python train.py --model="segmentation model" --dataset="aerial photos of the United States (SatlasPretrain)" --train_examples=203450 --image_size=48 --crop_scale_min=1 --horizontal_flip=true --translate=0.12 --rotation_deg=5 --num_classes=8 --output_stride=8 --arch="resnet_bottleneck" --norm="groupnorm" --activation="relu" --weight_standardization=false --depths=[2, 2, 2, 2] --kernel_size=3 --stem="deep" --avg_pool_shortcut=true --widths=[192, 384, 768, 1536] --init="kaiming_normal" --residual_init="zero_last" --optimizer="muon" --muon_scale="match_rms_adamw" --lr=0.0015 --momentum=0.9 --nesterov=true --orthogonalizer="polar_express" --adamw_lr_other_params=0.00084 --grad_clip=0.5 --steps=8900 --batch_size=256 --epochs=11.2 --lr_schedule="linear" --final_lr_fraction=0.1 --warmup_steps=440 --weight_decay=0.1 --adamw_weight_decay_other_params=0.05
Rows from block 4, named by matrix and row number. Rows with one number belong to one channel. Each number is 128 + 32 x the weight over the matrix's rms, rounded and kept within 0 to 255. All counts start at 0. Numbers have three digits each.
# convs1: 3x3 conv, stride 2 (model.blocks.4.convs.1.weight, 192x192x3x3), inputs 56-63, a 3x3 kernel for each
# convs2: expand pointwise conv (model.blocks.4.convs.2.weight, 768x192x1x1, transposed), outputs 490-559
convs1.20:070128122123159084126103123118175103175191107182177103132150109132153156053114102128155101119184098147133177101135086142138100082094153141141126132111143134112131127153075124144050099117086120127116175142126134122131
convs2.20:098130159119097123105145115138132096127121113104110053109084135066152138099138154118075181106139124185174184093170162169126159117109100123096152088137113255135132159119114097108131140169136119134148109097134115
convs1.21:075057102166154139105125161083154115127173072153151137126138133145130134122089141120141144153122106147144134065088164142134118077080176114094131093085099132143125122053156164155167126175189088131118128132162117135158
convs2.21:134102104108110171118110110131129097171111146140117182135086148195108054137142085141090159119135089144152116174142148138147162088162153117144142100119102144152141164126137158150145088150123134119121255123086112
convs1.22:083073089079102067117123126166157172176162161150153120131139152171154105137155177117151107081167146146187149128125166122161161208194175130180147135143133113148196138109111096144114136111115123058093140172093159139097
convs2.22:124100145106147160117094103147147203148148130141090089151183134092140154158120130100150127107118113155134105059123119121153139100103111142114128106119133173033140093100130134194137144142109107139158091124154119
convs1.23:110091141151165133196124202129081111160095150097126152091114112127153152107123186203122122126145140142126116139170115025115041154157097081107142139141120139148144103116170120131078145098173112119084078095095133158151
convs2.23:162104124149145175121126157149164139092121077115172114155192100103147094077184126153132125137119112117097127198112161104164081079119144148141132088134155133218116135106102146116129170110123096103146198169095135
convs1.24:124107191101131180107150194129111104126132161113109175130151131127133143101122094106106163153105182110081146138104117140163162193083135130169148119132110173135121197145127114152129105115140084149131111143093129158176
convs2.24:161137109111076117122118156142151166120130142144142117088172094130103118128121192147153132136126125108110105135170125109133154107123089139159126086102111082012143116139094112106161101136139092094105130129119111
convs1.25:191132102199201197231200068150114112133147093147107111118111125108132148116070113122123107094142152142096043075074088129201244180053008110184187113147124098130111120143095106138110150120096072112147090098049137190210
convs2.25:096148116092061153138116153125140123137145159060123163124200117141109127096145103144123145111148146111108160117182098140109114144127076086126112101152117071172139133147130096155128117116137102171127157096155135
convs1.26:170127135107130117109071093091080197049071111130184213109079091108111099137138155149127118079108130131157197104074124025072114150255228103121119094147121145111114093108026107080144178178191133146129141103101116112142
convs2.26:178135132160160111111113140130118103138105105108090197142132137103157121113117111150142163128112133040106131114117101092145154114074093121114144161109152104168095112080170135176131103095168114134111149105141117
convs1.27:120123163207143187122171132078165088073146180150209209176119160127143123149127099133158148148136156182199148033115101100139134051216149135137071113143085110140130100089121123158122132187135128150098126164074108116105
convs2.27:154134144136097082109114070125128116097156144136107141078107108090138193097139094148089148153137174185070111123068131157126121139163155104130138127104145210148124146099095146100125156160078109121136137131100135
convs1.28:154189160126185150070136065110158197098091073087082090146120111134123102131133145118175108095171163109114143131131079099173118056098066165149127124146109153089122119181169155107154116112120140142118121141082112110086
convs2.28:147096124150068145087153076137134159127109149161121111129171129113100121125090129131130099150097106156121142120135152147104130162121054125127076103101155077136129140089124138118138142134110188166078117092121111
convs1.29:130068097155142108063094080163140139064084069088100129141124106138127065160119086147091110133114092144139162218191160191201130186207162119109103111158147149143094090102055090077063178132073116112100127130142141150149
convs2.29:102143137116101152132119144118113056133086110150087188173156081108090156143131133137162088125131175138115099138161129129160091158183175102112115080121167172119128157133132123090145121131111170144101172139105144
convs1.30:120092183172107085133154094183097077104091137149130081108124121091096097119167101140110196151106159116127098123083159194111136190058114143135098100124104098141125146150133133070113152145075117128148106124104136127135
convs2.30:108123117101141141132144130166085130134119086183098089069153185139149141112122100116143095109157119186141116130155145099131109132151106111161149159163113174151153126117146104115115114079128097162117130139138167
convs1.31:120145088119194190124145128112100220031092255083122222119098141175117129138137116126100141094118155164170118116118120123128118142156195140120126101098159056090125120100118085168173113158163137134208150124226123112179
convs2.31:165164123175067143112149137109136079093175171067170119104226144077149179097126138086056209161130152083144127171149127112114150147127145112160128114141111157148121156126136158119166124134156116120180199118144113
convs1.32:116074143169167149172122109132136103174161105123112102111120142101083075111114108064086033143127146136052164122125135096099083112143150108100085119137128106125132097113158083114157123100122141179142175207161142143090
convs2.32:112140145104116083133091116117174138123104147085174156107224106143138130181127144096135183147099110109087129166151170123152133104224103129109113130164117081060111123116094103148158110120137112149134199154155109
convs1.33:148111119158132118149114096130152181099066175147111164131171126135149167088116114136142115061192221053058174153115174150133133146169054136116097100113122134109145099110111077091148123055120162151081134175095108120070
convs2.33:116126121113096108094151129134135118136124146123097066162125169212127162092098170109138140104120110069099140073061099130137147170096156149076130120047128141142124115150108097132172148182121147088173096122128166
convs1.34:174141140202138091140189148123099094089196148107140049174095112150141115132105091186177102174221055136195114205075099210135116106162066158141075131092131114105131089106103060166138068161153089075108088118117113099077
convs2.34:152144162124131053168183155130135111113108138154151037102182096076126145104139183130125116113091093149168110091112098148129126101078120110115113139122121039158133115144084171124159135136084133116170151099145182
convs1.35:116099103079120132157140150115107096145116064135145099147146171094127109140136153116149142163065168197100138115173090156092153124139082124098107127136132121136108103112099087114147072085050159163165132131149156125139
convs2.35:140126094135161192140127128109115160169123163102159124134097148126187108175107119128128156090141112139111126111122126153189156081075157160110110142114134192244127125169130164084121144144098101131128118138115133
convs1.36:151176164170142192229207132159139158198160191173170080112100057150122124145103114145172185125101143179177159029124096076158097176145056149134152129135151158125159105136097119098086133137123108102115077111126137133112
convs2.36:120154132151119108101106193114152191133110094113111136130042113143119149131132129124110092154115077068122139019199122122114162121229141129189147168079147000138139142129133129117135101137103147125137244127121094
convs1.37:099081200067165146101111092151145175131144121086075071072126098116106148103098138147122131124115061106091119086145156122107090069094136157097150133150176130121110069129134096114124073080085172161103106121111099127077
convs2.37:141131119083147072086113164076152150147094115099098121142181134126124089134130078124102149062149189186170152106143116115124093154070150125113119201131138140129140080068090134116103157105110092101112120096112106
convs1.38:086052110099126099118081177092073086119126113162180108107106115124100112094070149140153127082142176089064164091194144133191172095048217118147122128109104123122131092114097172151082150185061212149176148085135143165139
convs2.38:109142160122152034103120130124160132144107101069128032145167132138102168196155112154082082132066114063134181182092154146121177113087146149117143151099127136091181128092168105128165076138116115148173000132137140
convs1.39:143127073194191120150163214132069134097057109150102128148113114136135134126116054142172097139120122094103147143189101160137078128095100184178197141141132091079103131108073082101151125163147144146117112088133126119116
convs2.39:135145121134133107148102116108094097138138089136109140127146109077156125142141146120127109129103155168141128162119113103108124135198131141069102112111119035111160186128152158136105160124107118131121121115132149
convs1.40:155107162150133180073097113148121208137106114041088121157141133159149119136110095112105157124111094103121161171124157209182187112131135107189151112093139136171137112135127118133172114125131124138187098092106136093091
convs2.40:116121122151133116068114143135124156136148138100095156136182110108131161101130070095101137153147073137117121156078118106094074151175129120120150105112141134155097159148147135135118096133136111145069127115094111
convs1.41:203135154162097103148138126139176176196199128147146169120129135113144147168132162119144124168131146124136096140160132194171141192162147083117107116158090111088112099202116148105075127127070093093162119100145096144156
convs2.41:145136131153144076121109131084110157116120162095117117123148112128174082171109121143141023108136122137104115150101128121117161109082143115157090183152101099103126118114117123145105188144155153149119116130173058
convs1.42:180139135154080162147155109085116184060127142093070124114167113147104143115179159132080103083170192114136178158135139100129177120011092106141152141124101149131118148138138145055140118162143169129208142084145163099104
convs2.42:119130139121097085134109148110149135116136151095124068115048159136073137089122129199143148158137061198108171107135140158171121124193087082091157111121120119100113184173147145135135142122080116115134193152136126
convs1.43:063094113091119125109127123126154162126129129099095148122121122128095106131155145132117088180149182154179133068145140131123158092159121114155110079095147082097118177110099105115124123120110159118146127112110150120137
convs2.43:134130180130054150109097126144163100138161142092103112081088171053089092174147100152152073138123143044105130119118142113098065139027093149190137122121118128122098085128133124135153220142154144123119143141149078
convs1.44:080138097175145166151102113087067189116086218070103190099141116133151153146100155101063180147002177099045237071094024053083097154059118106117130157126143141159134134120082170144107139122104093122133105131128116072108
convs2.44:105142146155111116133149080135147121121120137162126097101162179168152150148132119117115169125133071180123119048136096110161154098145141115057154099110133102100142148082122139132158154157133131128159155131109150
convs1.45:132102165151110129107150130140075108185146140172137133105083063110065093111087144110102073154088099080080028193076099196167185109155154139129115129125097161132106168114210122147179157161160126104143128103160145107145
convs2.45:108157161127144133132113151091165151159117163125181226136107115104122090118122200142094157180160144139138125188108145148126128170071132132138121229128122100129122133147160155138102141127178166118134133140123158
convs1.46:139101120118055131060086179106118102053108108080106157122093112129098077154142143081073081151165126119154170148118060189222056128156253119161136122115142104121101085162139119154071091089157144132151141139097124143108
convs2.46:121149104099127134129138136142139135165099193092135087132147113170131172117114161112150136134116095105145116129096115136118121179146137142171136107124153128147114131126148102080116110118119100121084164136091193
convs1.47:117106114148150164162168092142172121152163129143169153100155155132123103101130148158169143211175119173150142157199146169093167177171071129136163168136131138148118106088173108127196153122169150137165109092112210170144
convs2.47:115137112142155098169148147128133172094116169112151164113094114089122106125175214112100099126146130154118099182106093121146120161120136134139116068142167134081107175139149104126123111128146151127138115143153117
convs1.48:087125111133106072203109117101134133099120150135208143113128105136135111145122107157118104093170131119177150041138092141110114175119141126087115104083076124145124099152128092109153128090115160115144123129145118112105
convs2.48:122165071108117135071128117074142111139143150094116107065163167118150136085128119133160094139098124122101115101101147093143120155137178157106116119125172174074144140098110142094088155111089115126149156155081131
convs1.49:060075102119171128117076094154108121178084103103136130095089095108075093115113140150112137137059095123092188136093134124178121159162129144153145157177178113098128179115171150173155168175152135141144107099122115084120
convs2.49:084117131152180057196134142102163161086162089058117119134091117127089142134120156098154005140127148149154102182134128118095131134220134080053091096113087066135120099173168091112137128098145113111121252116156110
convs1.50:073156211109198113149169140102125035060125137079166086171124152146090113148127141093063097072191104043138089110116194093131202120122115153168164140114151181123101151169131132166086208128144133126177119121036155105101
convs2.50:138125164116182093094108130129118149076129141089127189166024143205139158132123163132126203191097171110150111121074117121172155144103139157164122129166103036044118143143110118104096096094093132112130179101150142
convs1.51:170142135086083075143146126116131130115098097104128094133113137117143133091163164136110157127164174181160172123160156092105105186127129119134119114131148118095127129158095149139104091167115127143135133147100058114147
convs2.51:154131117117086097152076173133122167103192218110077170141128140054178151087144110110113096161120106144133129191111117132104077062127147182170147083111088121162122124083086133138133120104100122111168111134112112
convs1.52:075131133127086120086117162087117171118093239080043168121124113133103159164078162115103173127082133130056095116078095094146096084151088119184147141154117161187140144128157144169191102137186131165179137142132095089057
convs2.52:130162101113175052134113094154129119104184138169133131092255120179126126130139223169125154118082158158115131173070085120130176140082105089085146078136080159136124161120152127081143112101123113132121024142133124
convs1.53:130142066105103084085117108126202049128087029144199128129156125130158144155107159111154131158181211181137155102131106138157144111128112107139113121130115069108080135089157126117169136105095080101080126164130072129081
convs2.53:127183099098093122133118132127127197126136160152111080100149098095158073123095118158136114146090044161077115127166144120113125165148138142124146129100108116166131125119056133117117155110142088135161126147105115
convs1.54:137110189150126180104096080153146066127219153106205118167151140117131075168120094129044071129133076120140174142096203071107255059112135111140103129174150131160161122074177180112179116036126140120154141141191171125163
convs2.54:102159136051103179163126107140100109162124106083178070091116124076127175095153199109151082108134152190144118236170135169152175046059114099138122091180140148142145139140116145171147088121140154154141114116152131
convs1.55:141141082202133140158166080152123153112103090096083077133160142104139149100075129132078109146115131127082186095104115059149095118086136157137132095140125134106114058103102144111174043094090105101118083093090122125127
convs2.55:120166152094126148156107136137130099117112077103109127113134132131162098125128175095115163147171104148131141124168132137102153078074112103193154091148147090124135127150183125151105111107111139120148177163180150
convs1.56:131076121157135139165060148110094131087136138182165122155182167131153104131090128115130116094136099140156059047062106059124123163229163127113097128130106109087102110092112115134101177131099122146124096123122112089147
convs2.56:130116103109163192101127121155123164185120161189122121160154126140139141119137091110144147148141125155111115136121129121146114196152123140144097133126134104179142097120098088156142132132094146132164180139149151
convs1.57:116077130229145152104039067183199168128175169074067043106098128143075122120122131097148098140111144116191147136105163100077091090114103075124138148158170151167147153112125132118141110094146118125131093078097127127118
convs2.57:112140131115145120086134147114117143144136151124177179154172100166183108142151145134099151126114201203142084162226120124137153146165087116093132034154159114132119128181104143091128138083132121121133143083122114
convs1.58:114088003102075011097153078072188039077171132087164120138123110109125084126118169083095066108123056119157145223213135246202151114147195107128120136122136123111131079114168067119128095198159109139166103178119090147093
convs2.58:106137152133114124152143150143157179091154191123130082151199167032147045161106120067099149101142175054089075246114137168117144168106117157206157180112134133104126139158131147074122120121146113096127130108114152
convs1.59:132073078157153019104167061153159112129071123134112179152118153102120155156133152116126140126106181032122172146155130056114146123151122109098127095130130061101147144170092117017124061067122153119145107120126157135148
convs2.59:113094127163110155118113121130125139111153088230131103127144119068127140134155072121124073194132103087117093105149135108087136137189114148121104233128162130020097113148094121133103139091158139132047011128160119