Weights of a small segmentation model.
Model: 8.11M parameters, 48-pixel images, arch resnet_bottleneck, norm groupnorm, activation relu, depths [2, 2, 2, 2], widths [192, 384, 768, 1536].
Data: trained on aerial photos of the United States (SatlasPretrain), 11.2 epochs.
Rows from block 2, named by matrix and row number. Each number is 128 + 32 x the weight over its row's rms, rounded and kept within 0 to 255. All counts start at 0. Numbers have three digits each. After the name is the row's rms in percent of the matrix's.
# short1: shortcut pointwise conv (model.blocks.2.short.1.weight, 384x192x1x1), inputs 0-95
short1.36 093:133137094105073141118095088114142129105100133139128069055117107151142133141147121178136154125128106140136169114169166120130182111112132145105129148174133103141108189123157137097111160131191136136127127094088166146182107150115129107119089099114118095137141192107061099108112066134164127136
short1.37 090:126105143134114143129116059166076131075134165086164156130086207180111113137128142149181118136119158088136154102167122138128183184104148141100141117135140108124117185130162196101143117110108121152131142126138133153183137130151142167156140103111091139141224184176143113161126134148158087142
short1.38 097:178143118097145130110103157149092195124106120143143140112123114098164139071098117146060103149109075121158135139151151199093118152142153115128191081155100145118084164087098140119153123112145107134107172100163159171111101140151146102152200122068167105135164133143102164143124150131106099135
short1.39 106:121128138162143152076119144119172138099161133094158121089082185085094237105188152108074145068096136108125147154075141177162198168154088219159102135097128133104079146136086124166130104133086094133099144183135115094112059112149100096090140168175195124205123119126159146075122118103164144122
short1.40 093:120118133114174127128123147112095074146094077150141106108130244115098121149164111133118179132081125145087122118161094203116135140072107200138123116131115067108108105127143150144109128102104086116122084098097128097149168138136056100138192151152175155101086115144065138150152139104109065100
short1.41 114:112077107155158056102113110156153163184186158110112096122073120157142097092144116113116124159124182172133126130120046122150114105171136090130137145153100070087101113108110083153141166163144116108172151115122126135130124168053111105133150099152097116092094176121114148134093192175166129157
short1.42 098:139170119094121144165138128141065166144151132151138166109177181130088156172157167111178084082104115150154112108076110105134116113116107178105165106122118151128095126140140088116118152117101098134100150115091085148136074147124112100101166119103147122141067188089072148115158139129149091117
short1.43 103:123103135170137120122103089097104108135129153129126184079109141148058138093170139139083130147140174105153089159136101137178134141132141104092074146107075158151103112127122114143181153080085173116136075152158113091102088097152131149132127094106124207167103152125094093139201121116109143169
short1.44 094:126135166146094109061173082154117092140122109146145128192094112107125177105115170175089094129138078099176183139112102167141108184131092087160136157099082157139086159130165075132151153135135120089128155134120079116132128142188137156136123134186134117143130132186126096090132097088175158107
short1.45 103:118153120124164087179124095122160120141141139176138122051109157131132078113176080080170117149153181136089136171114077156176145114159142128093089155162099154143128150131135116049153091139192123180135110090117130132162056099124163126126133146193137151158161045145121122141159114163141095135
short1.46 108:113039124166143151190143146070202137146095156116125105079143122154136156121159113110137118123163114115088143124112124168106115164115135089065164154088045112103121155124135100124093134062145100157067111101138122154166147182147142108209137076134079060114157125178124062138155086133119100145
short1.47 104:085147136097089084113112164140095138143124155136113117123190108107115150112102176108107111119076181135117130079079057111106134114121198108114128123087100123129134142187145151109128138152120191146097109139110167078118106144159114148081150173126113117113090075060123097079139156121111124198
short1.48 106:102198126152116151123120135131112081094109132085152115129153137118144200067114135134158101149166148166084102139158170179119150157146164082126122105114215146162156157163095149175138193094179096141128120088068130128081126121108143153187113115151081152105159134145107135130123129093091171146
short1.49 100:091209142120058104157155141170146101156102094138145144103144120133143115157127118126177119145169119172155158153120121101145141118083112120154120133133129166086165079160149068131111129155046160096121148160182113098129132137096147171139059070124153090156148126110162186093090145146127119102
short1.50 120:115107078094123154138145173124197115159135100188118138140114132070162115061130077090071091096199124125161095174089121131124120126128157094101103183162147157122109106099105096171123170193200123118120074095094111151168119110110158092127124104187121156149160142103186093166151179149112127138
short1.51 105:095120156126100142098138114141092051103175149144097166098081114085129104164140164193129144119086152182150104130129128085090119163187168163117126144147135159137156185178126166137179149163126205161139146112155138181175110153085180189121139099138117100173065093136123117069168089083130109152
short1.52 099:138167139122089130056113116150128107201091163143140141105141155104087198109129104142117137144085128113178138145161086161059070089134156141154153073139092186116142139103127163143140137149111184107135130148086145130125109167140160169128157120133153083078128110162151192139141175079167104119
short1.53 111:185122119205148112104108137209136132108159144133131131115141166076039159125149067120163093150148119148103129145130133155183131145133104114154158140146164125124130118115135138128127102106161089130112156122056104114143083143170124105159134190153113153161134075138070117129133158105091159122
short1.54 117:051203187186098148164113128163134122112139188074159097128122155132091067116121157089157127106155155142095175119089148084081093182080119098124152148134171121105136098131127109138137095153156098104143125116122136111047142092206129150173128190164206116168097122057091132128091120087115136115
short1.55 105:089162106108119143125100143132132086160114119151080104134142131141072130123137054134150087159124130085077119065076022141135139116129157099131132141149092107191117160130113110118159095132126134181158084137156144133141141123085141160070144089148073096180169087139136154113094140135148101151
short1.56 089:080118076078121146172122108098147138128114131188141121125089138133116145116146147163179190175132157207133198137071134119197112166180164124072133141133120139097102096143105097065086169136210090162121063175117159107136175110145087098092140081205116125147119142103162157139101168125147177100
short1.57 093:145187155053167167135091106110150147162121157161078129101188142140151175144111098116149162142117117152195110094116163130162117093157139103090150072113104151170114138131146152076119158166158143168153152153084120150133074105145102113060117091137060157099179114163117121138091070110104142140
short1.58 091:126082124202138132118094068076107109124174186121120136105154118094134107151157089125111185113077126123172139145068123147137114135176101107066189142132114170125106089149134122148127092149141159154101119106127126086121132156126111141132129082093131134134114144165096096161108107144129176145
short1.59 124:140085156121120098093182106156120086051128145184167089038166113152135149110132102089114104122124118140144150117139143108064143170095144117126119113133171041151197156098099090142151162109114181107161206156051138067095134159099124141109122190147086095119096072113154165070096153089087063156
short1.60 073:127090135135155162120080075101117142071162136144141144095154181088164104109130164108123100158143117093149090097167141106141162167125119139120123105110182076128136100156106176133108122118144179126129115134089142114118140097097133197045144105110119125097155153139141179169171125133136093119
short1.61 094:131159138126127138140147147147140190104164087100165146104132141105107150099108104178107137148110090146132181179122098158097135131061127109117081079087078096092135083174169118143110117061103100140107148137158179131124143089214169115159069123133181187171126128170202193168203130146140167155
short1.62 098:118093161106142135050124086149140131155154092173155086142152122110132181131136108117121163118153081124097133159071165152112066154177164091095131160132165186057113151114104123154144092135141125169156105082146142111124122094162062107120144111125133054088110176170079115134127147096124135101
short1.63 103:051152160115160122168175101139116162212130133152120105086146117135126136196135162150141116100109148131172160129104184136158190195105147206162130154125148071128066112087102108142111139131108101140086154122104106068121115250125118160124110090195122102150155136131178187136120147183120177087
short1.64 080:079181150089167162064150127158121138150183116130127153147092067142137141143138140109093080124115127110137110130126121111107211114127098118046127174085100113182090146129105148201098169163108120152155101050110116118085115099186118168073118166190090104140089125115130090105132167088118119088
short1.65 087:130090159165169138159154109087134161158112133146107152110156111183094102135092078200109152157170130121138187145118126122170162160077118116116146087182153125121116111068123141129150177205164155136153146071108137135082054082140129109028169140158107127114053154099130157154166200129169147110
short1.66 102:105160143137133106145124114128152163150151093142055165075137126148119167161177110127103114160158120116084127193084107102185118174176110121096114164088113193163123152157153110153138151147113110159104166019175118139082168130115119096159164161157125155134155150103180102119132158111131090144
short1.67 089:111170159136143126172152164155115134078119149118124086098073118180129176068063121066146116107118143159140120140129141076135101139194179106113089148087148131096108182153143112149167140172064135188130124100114115136152124117126142092179112121137161105106131111111137159104094145145089141122
short1.68 106:164094201156069152098135173100120097124136165138078092096147146148149124130131121128142091115159156127126112145101154145101103152126090134128133080116180083110108175140135205101143137144124157122114116167212131115076117079132157162123137147117154146123113112107181168078100134138175080110
short1.69 103:137209188133083112136094082142121179140080209126142115115143157124131110179066061114176114131179104042137136113083139154120080078188183127103128163137118125147123147120105134194156112106111157060167147088172136132060115151130116162152097105094106129137101084146087115108104160113125065093
short1.70 098:197121131185143168112138199140163169126110171153121144168138165142139198150122142135161144124193148139090098124217122192126143180150130113125166096125078157127087124129110119116141119129152090123112123181157125089116121070147081181184105073135149127130110085095187132134102103123100123158
short1.71 096:126122176143157142104100145124125136166074142134152074140104063040216162120171075122100199164139110134172101132095077120109121137152114099138115139135157109114101089121143091117097146132130083139136110137121107123122148120162092138116115120140081086117105148136100116163112191074108096154
short1.72 103:088194132117182113159131116084150225152161140055086134082092101113176153080148066147132126096135146115112157080085171114084073100119126110107124158106169142109118131148132156129148078089131157123139056102144164082156091159108116158124114125172114208076154163098186096119159105144143104132
short1.73 121:196093121112131144074151111117110142087107101160120165117132146074107137033134189130153091143069116196116098078131100182090105165145131124122102156107152078111137145103155110185178084065210102094174162124037104134139165171085134094117127137151123115116093093124106143154148162117126127150
short1.74 101:165116095129133131124081105138161055158137119159181089131156160132154168116094198129102119191138125178163103122128149145190146141138103138171104116064153164125081112144122113160114143148141130079150171115105109105212144125105085133168111149086132109130148133119099164116109204141152061118
short1.75 122:180154179138081175180126099163139115115226138056149134119063165147126124131091108137130142135126118160123155065143164138142172102094184119121145129107146120174089041120139092127195125126116148159199107108094086123164152166090103192130143060132113117147132142138174088139131133212147147108
short1.76 098:147119085158140138123119146118096192134102104116124121172198175123157115167099134090140177179123055099164082072101112151166180120110197097119157061125082095161098131159123120142077126120123157097108103205144056100101109146128122097163108159148095152137072124133176099094132124109123123127
short1.77 091:159166106156167213170114148147089135146109139136103172121134067136082169133145069087121122157167110120171158184136177158201091085180116097117202162100136110126086115125147189093111160165114156132145127125149148090105152078166091158133197123109129102122152124124113127167168147047119117083
short1.78 092:142076087132102111123115148158116156180140048143133199093158105099147072118118094081135121127167147140176165062112141105143144173215142113100095045108095132151117195074154132094127182143068108123168148078113175144074127153098101086163099120171137178142156136093186153131176155059110178121
short1.79 082:152118139147137112122166160121132121143161144131114105084127134122054067157146130146121159122150130129141103142170152111135171178145162184103092058114062101153143122142118126116074109121166108131132135131169171072158120131087123094112126164110085125137064109143097125082124196225188083183
short1.80 103:132077126145125176157134061149086082171152156107130108104169080054164122165103125138216170171130151125161127060153167126129143106133078166175139143088053130119158140084145145130102106155120160086094150088173150159144120173096109141155147146081127100091078109147209118107138136159108136132
short1.81 096:126117127093137176208084117131092171143194102094129148134190179104131154136097115151117105111052089144153093083138113145162167092095113191130158150178123111160133104146155099097113171148187184148117142180131119154090098155147085095074096128149102119162132140187079087057134123155074104083
short1.82 099:062098116147156128174185096150105141130145179185189086138131115100127115136142157125134144064047224102097094158113135154100097118120149143166106106126090093157102143169146144170176168136139100135085133120112129108099079124201101158098145112152138116091095119051089120126122123126114141108
short1.83 087:082094142055116138111150138164196132175145162103123115122104086138102106119135138128148148108170123121205137169142148117112158168110065073142153178143126105185141108127082149177150129128062109124134101247143110134133083142110158078107119131151152108125122086079117153077104133097059184107
short1.84 105:109179139131143113167177116085076163189135174143130159115125151115147081139097101099172170099107139118142203145157124189143103110125159117103157101088138115112066139106116143115089075077132131109101095115074128152138170104076059157124118163159096124126184124176100171138075126129186154121
short1.85 115:175140109126133139101132094166149144129117134184077145108159106175077145070106071155137151120177128103112171065126180100160140104163126113128124155125110128110077150140167172163138160106128125139187102110072180084107138152118093095187132199148112123120178138120125111133083127126200164143
short1.86 096:115106112130093116081148168129152156188137073132058139139120127124134166095093133172138144097168121096118153113131145113131167121132117059064120127095127121134142100056124125119182137080159107151172100094124070146137125147124161054106162079126116132154096170128105136135137134049104132121
short1.87 121:157155162186149134160195140169114171160164146198111105145154149148154130064112099086175141082080185068154088135070185120155143117110107102145088117070079146147119119123116042132100114146074147087158107157110066164128123127197115163149139154119139108163149094137128112178153169119164113103
short1.88 114:163075167136098154153139094101089156106140091099100100043116085106108084115105119182109161115158164121186167106147152073171184151115147145155107112083135049104170131111136183134116148125152147149216216152150095099162112145148119092143089153141132092155109100149193177092164097068096129134
short1.89 109:152145068157067159157110152118167226103164092138132148158119138113149175098122123098107151200142096105093188129165133135131187178130155113130099104153143139135114128145172161084125093148129114077128137137175162185102165118118096099149126136131204137160118117116149193173125158096117104124
short1.90 098:090147184097204152115109078110087075173193104100128139115130123187130094102115143139115158197139137087130094128121184141163181122187133114114161189157150113155101126150117093183158121084083154130101115183118177131123118100113102170119152039110132172107126089134128144104115182086124116130
short1.91 087:121072172099142123109117148089164164117076107083145118047093148144152117136130158112119185114140099132138120106119125154129095161171153126113187085119054161127156156123074194169110161122064123093199133150172162168105058102143239115120133160143128131134154141110133151140183167094159098101
short1.92 113:155138049135138165066133229122160136064096125137150121145111101156140136145129157130155117099180112060151214113183173115156085143123160112115144132151130101119071144162130117130168176132118144165173115190148182111099115123167107162109136138121075065148112156102119164153105107159134133127
short1.93 105:129087136085164082159193096148150137088138146159147163142136151201102112135106104184071103091135156116122098192134176116162169134166125112083115136112131016078127125143177088137095130130099130122167142135145078127112065180108139162087136123107089164187094147082166136119165114155139121105
short1.94 094:065168086139094109143139112116121142161105127118136087092093144127121103096192154149070191158127118149172173118139073164172143141222178149129103155127096098151126076146133171113103172122059131180121127133156096168132130167129108120116133135086188080153131152156145058091152136133125106134
short1.95 093:112113184079133145132087123159131080174154126157125111168143139182155085110124147094144130145100186135107143116158169125145178097154123140110112163129112129140179099157101074074169123101146150140131105159139097128130123144117068131106130080106189158056124107105132102092114191125128236099
short1.96 102:149141122142177111096112123156153089156132141085167125165180091147112111118104108176124097134141068144159069127162095167116128107082088162135137111180136163139158147201146109166086096091153105151133189106137139194094090177082131087110151120100130151129069126161135167133184113141150164120
short1.97 084:078104131109128134089125162194104102104139170134126078188117156097113196131115098099140117154081113114124184123155091130086073139118137151165108141161116147123140153140213138157141132098080108147077133140089114169192159100132123133069145168136125120132122126134079133134156127136114119154
short1.98 079:163147179137120156122070118101096131149158117091079144183147115158135073086134125149117115133170124131086161132146138119183133079127128168190100115123187135141137131173119109175120141166064090095109188165119081196084146092129092137125166138108108102117138194152153131106163117117142096060
short1.99 096:186139187126165143107102073175144089130154077153079137161101109108124143134162136139100110105071079116159159062088129082127112117155098076102145142104166101180125132120114130101106088115151123161183093197128147071107127095137106121108114110099173148136119167128122151162151102137148120189
short1.100 107:085137139170145110080146143105144120171140149132159156157085128098098146119102110108137150122096159095152135124088130125131090122081165148119167149191162086159134163146108093103154114098171143115116126168064109149086160194176156106058152164173128185093030119124076158129194114132167086141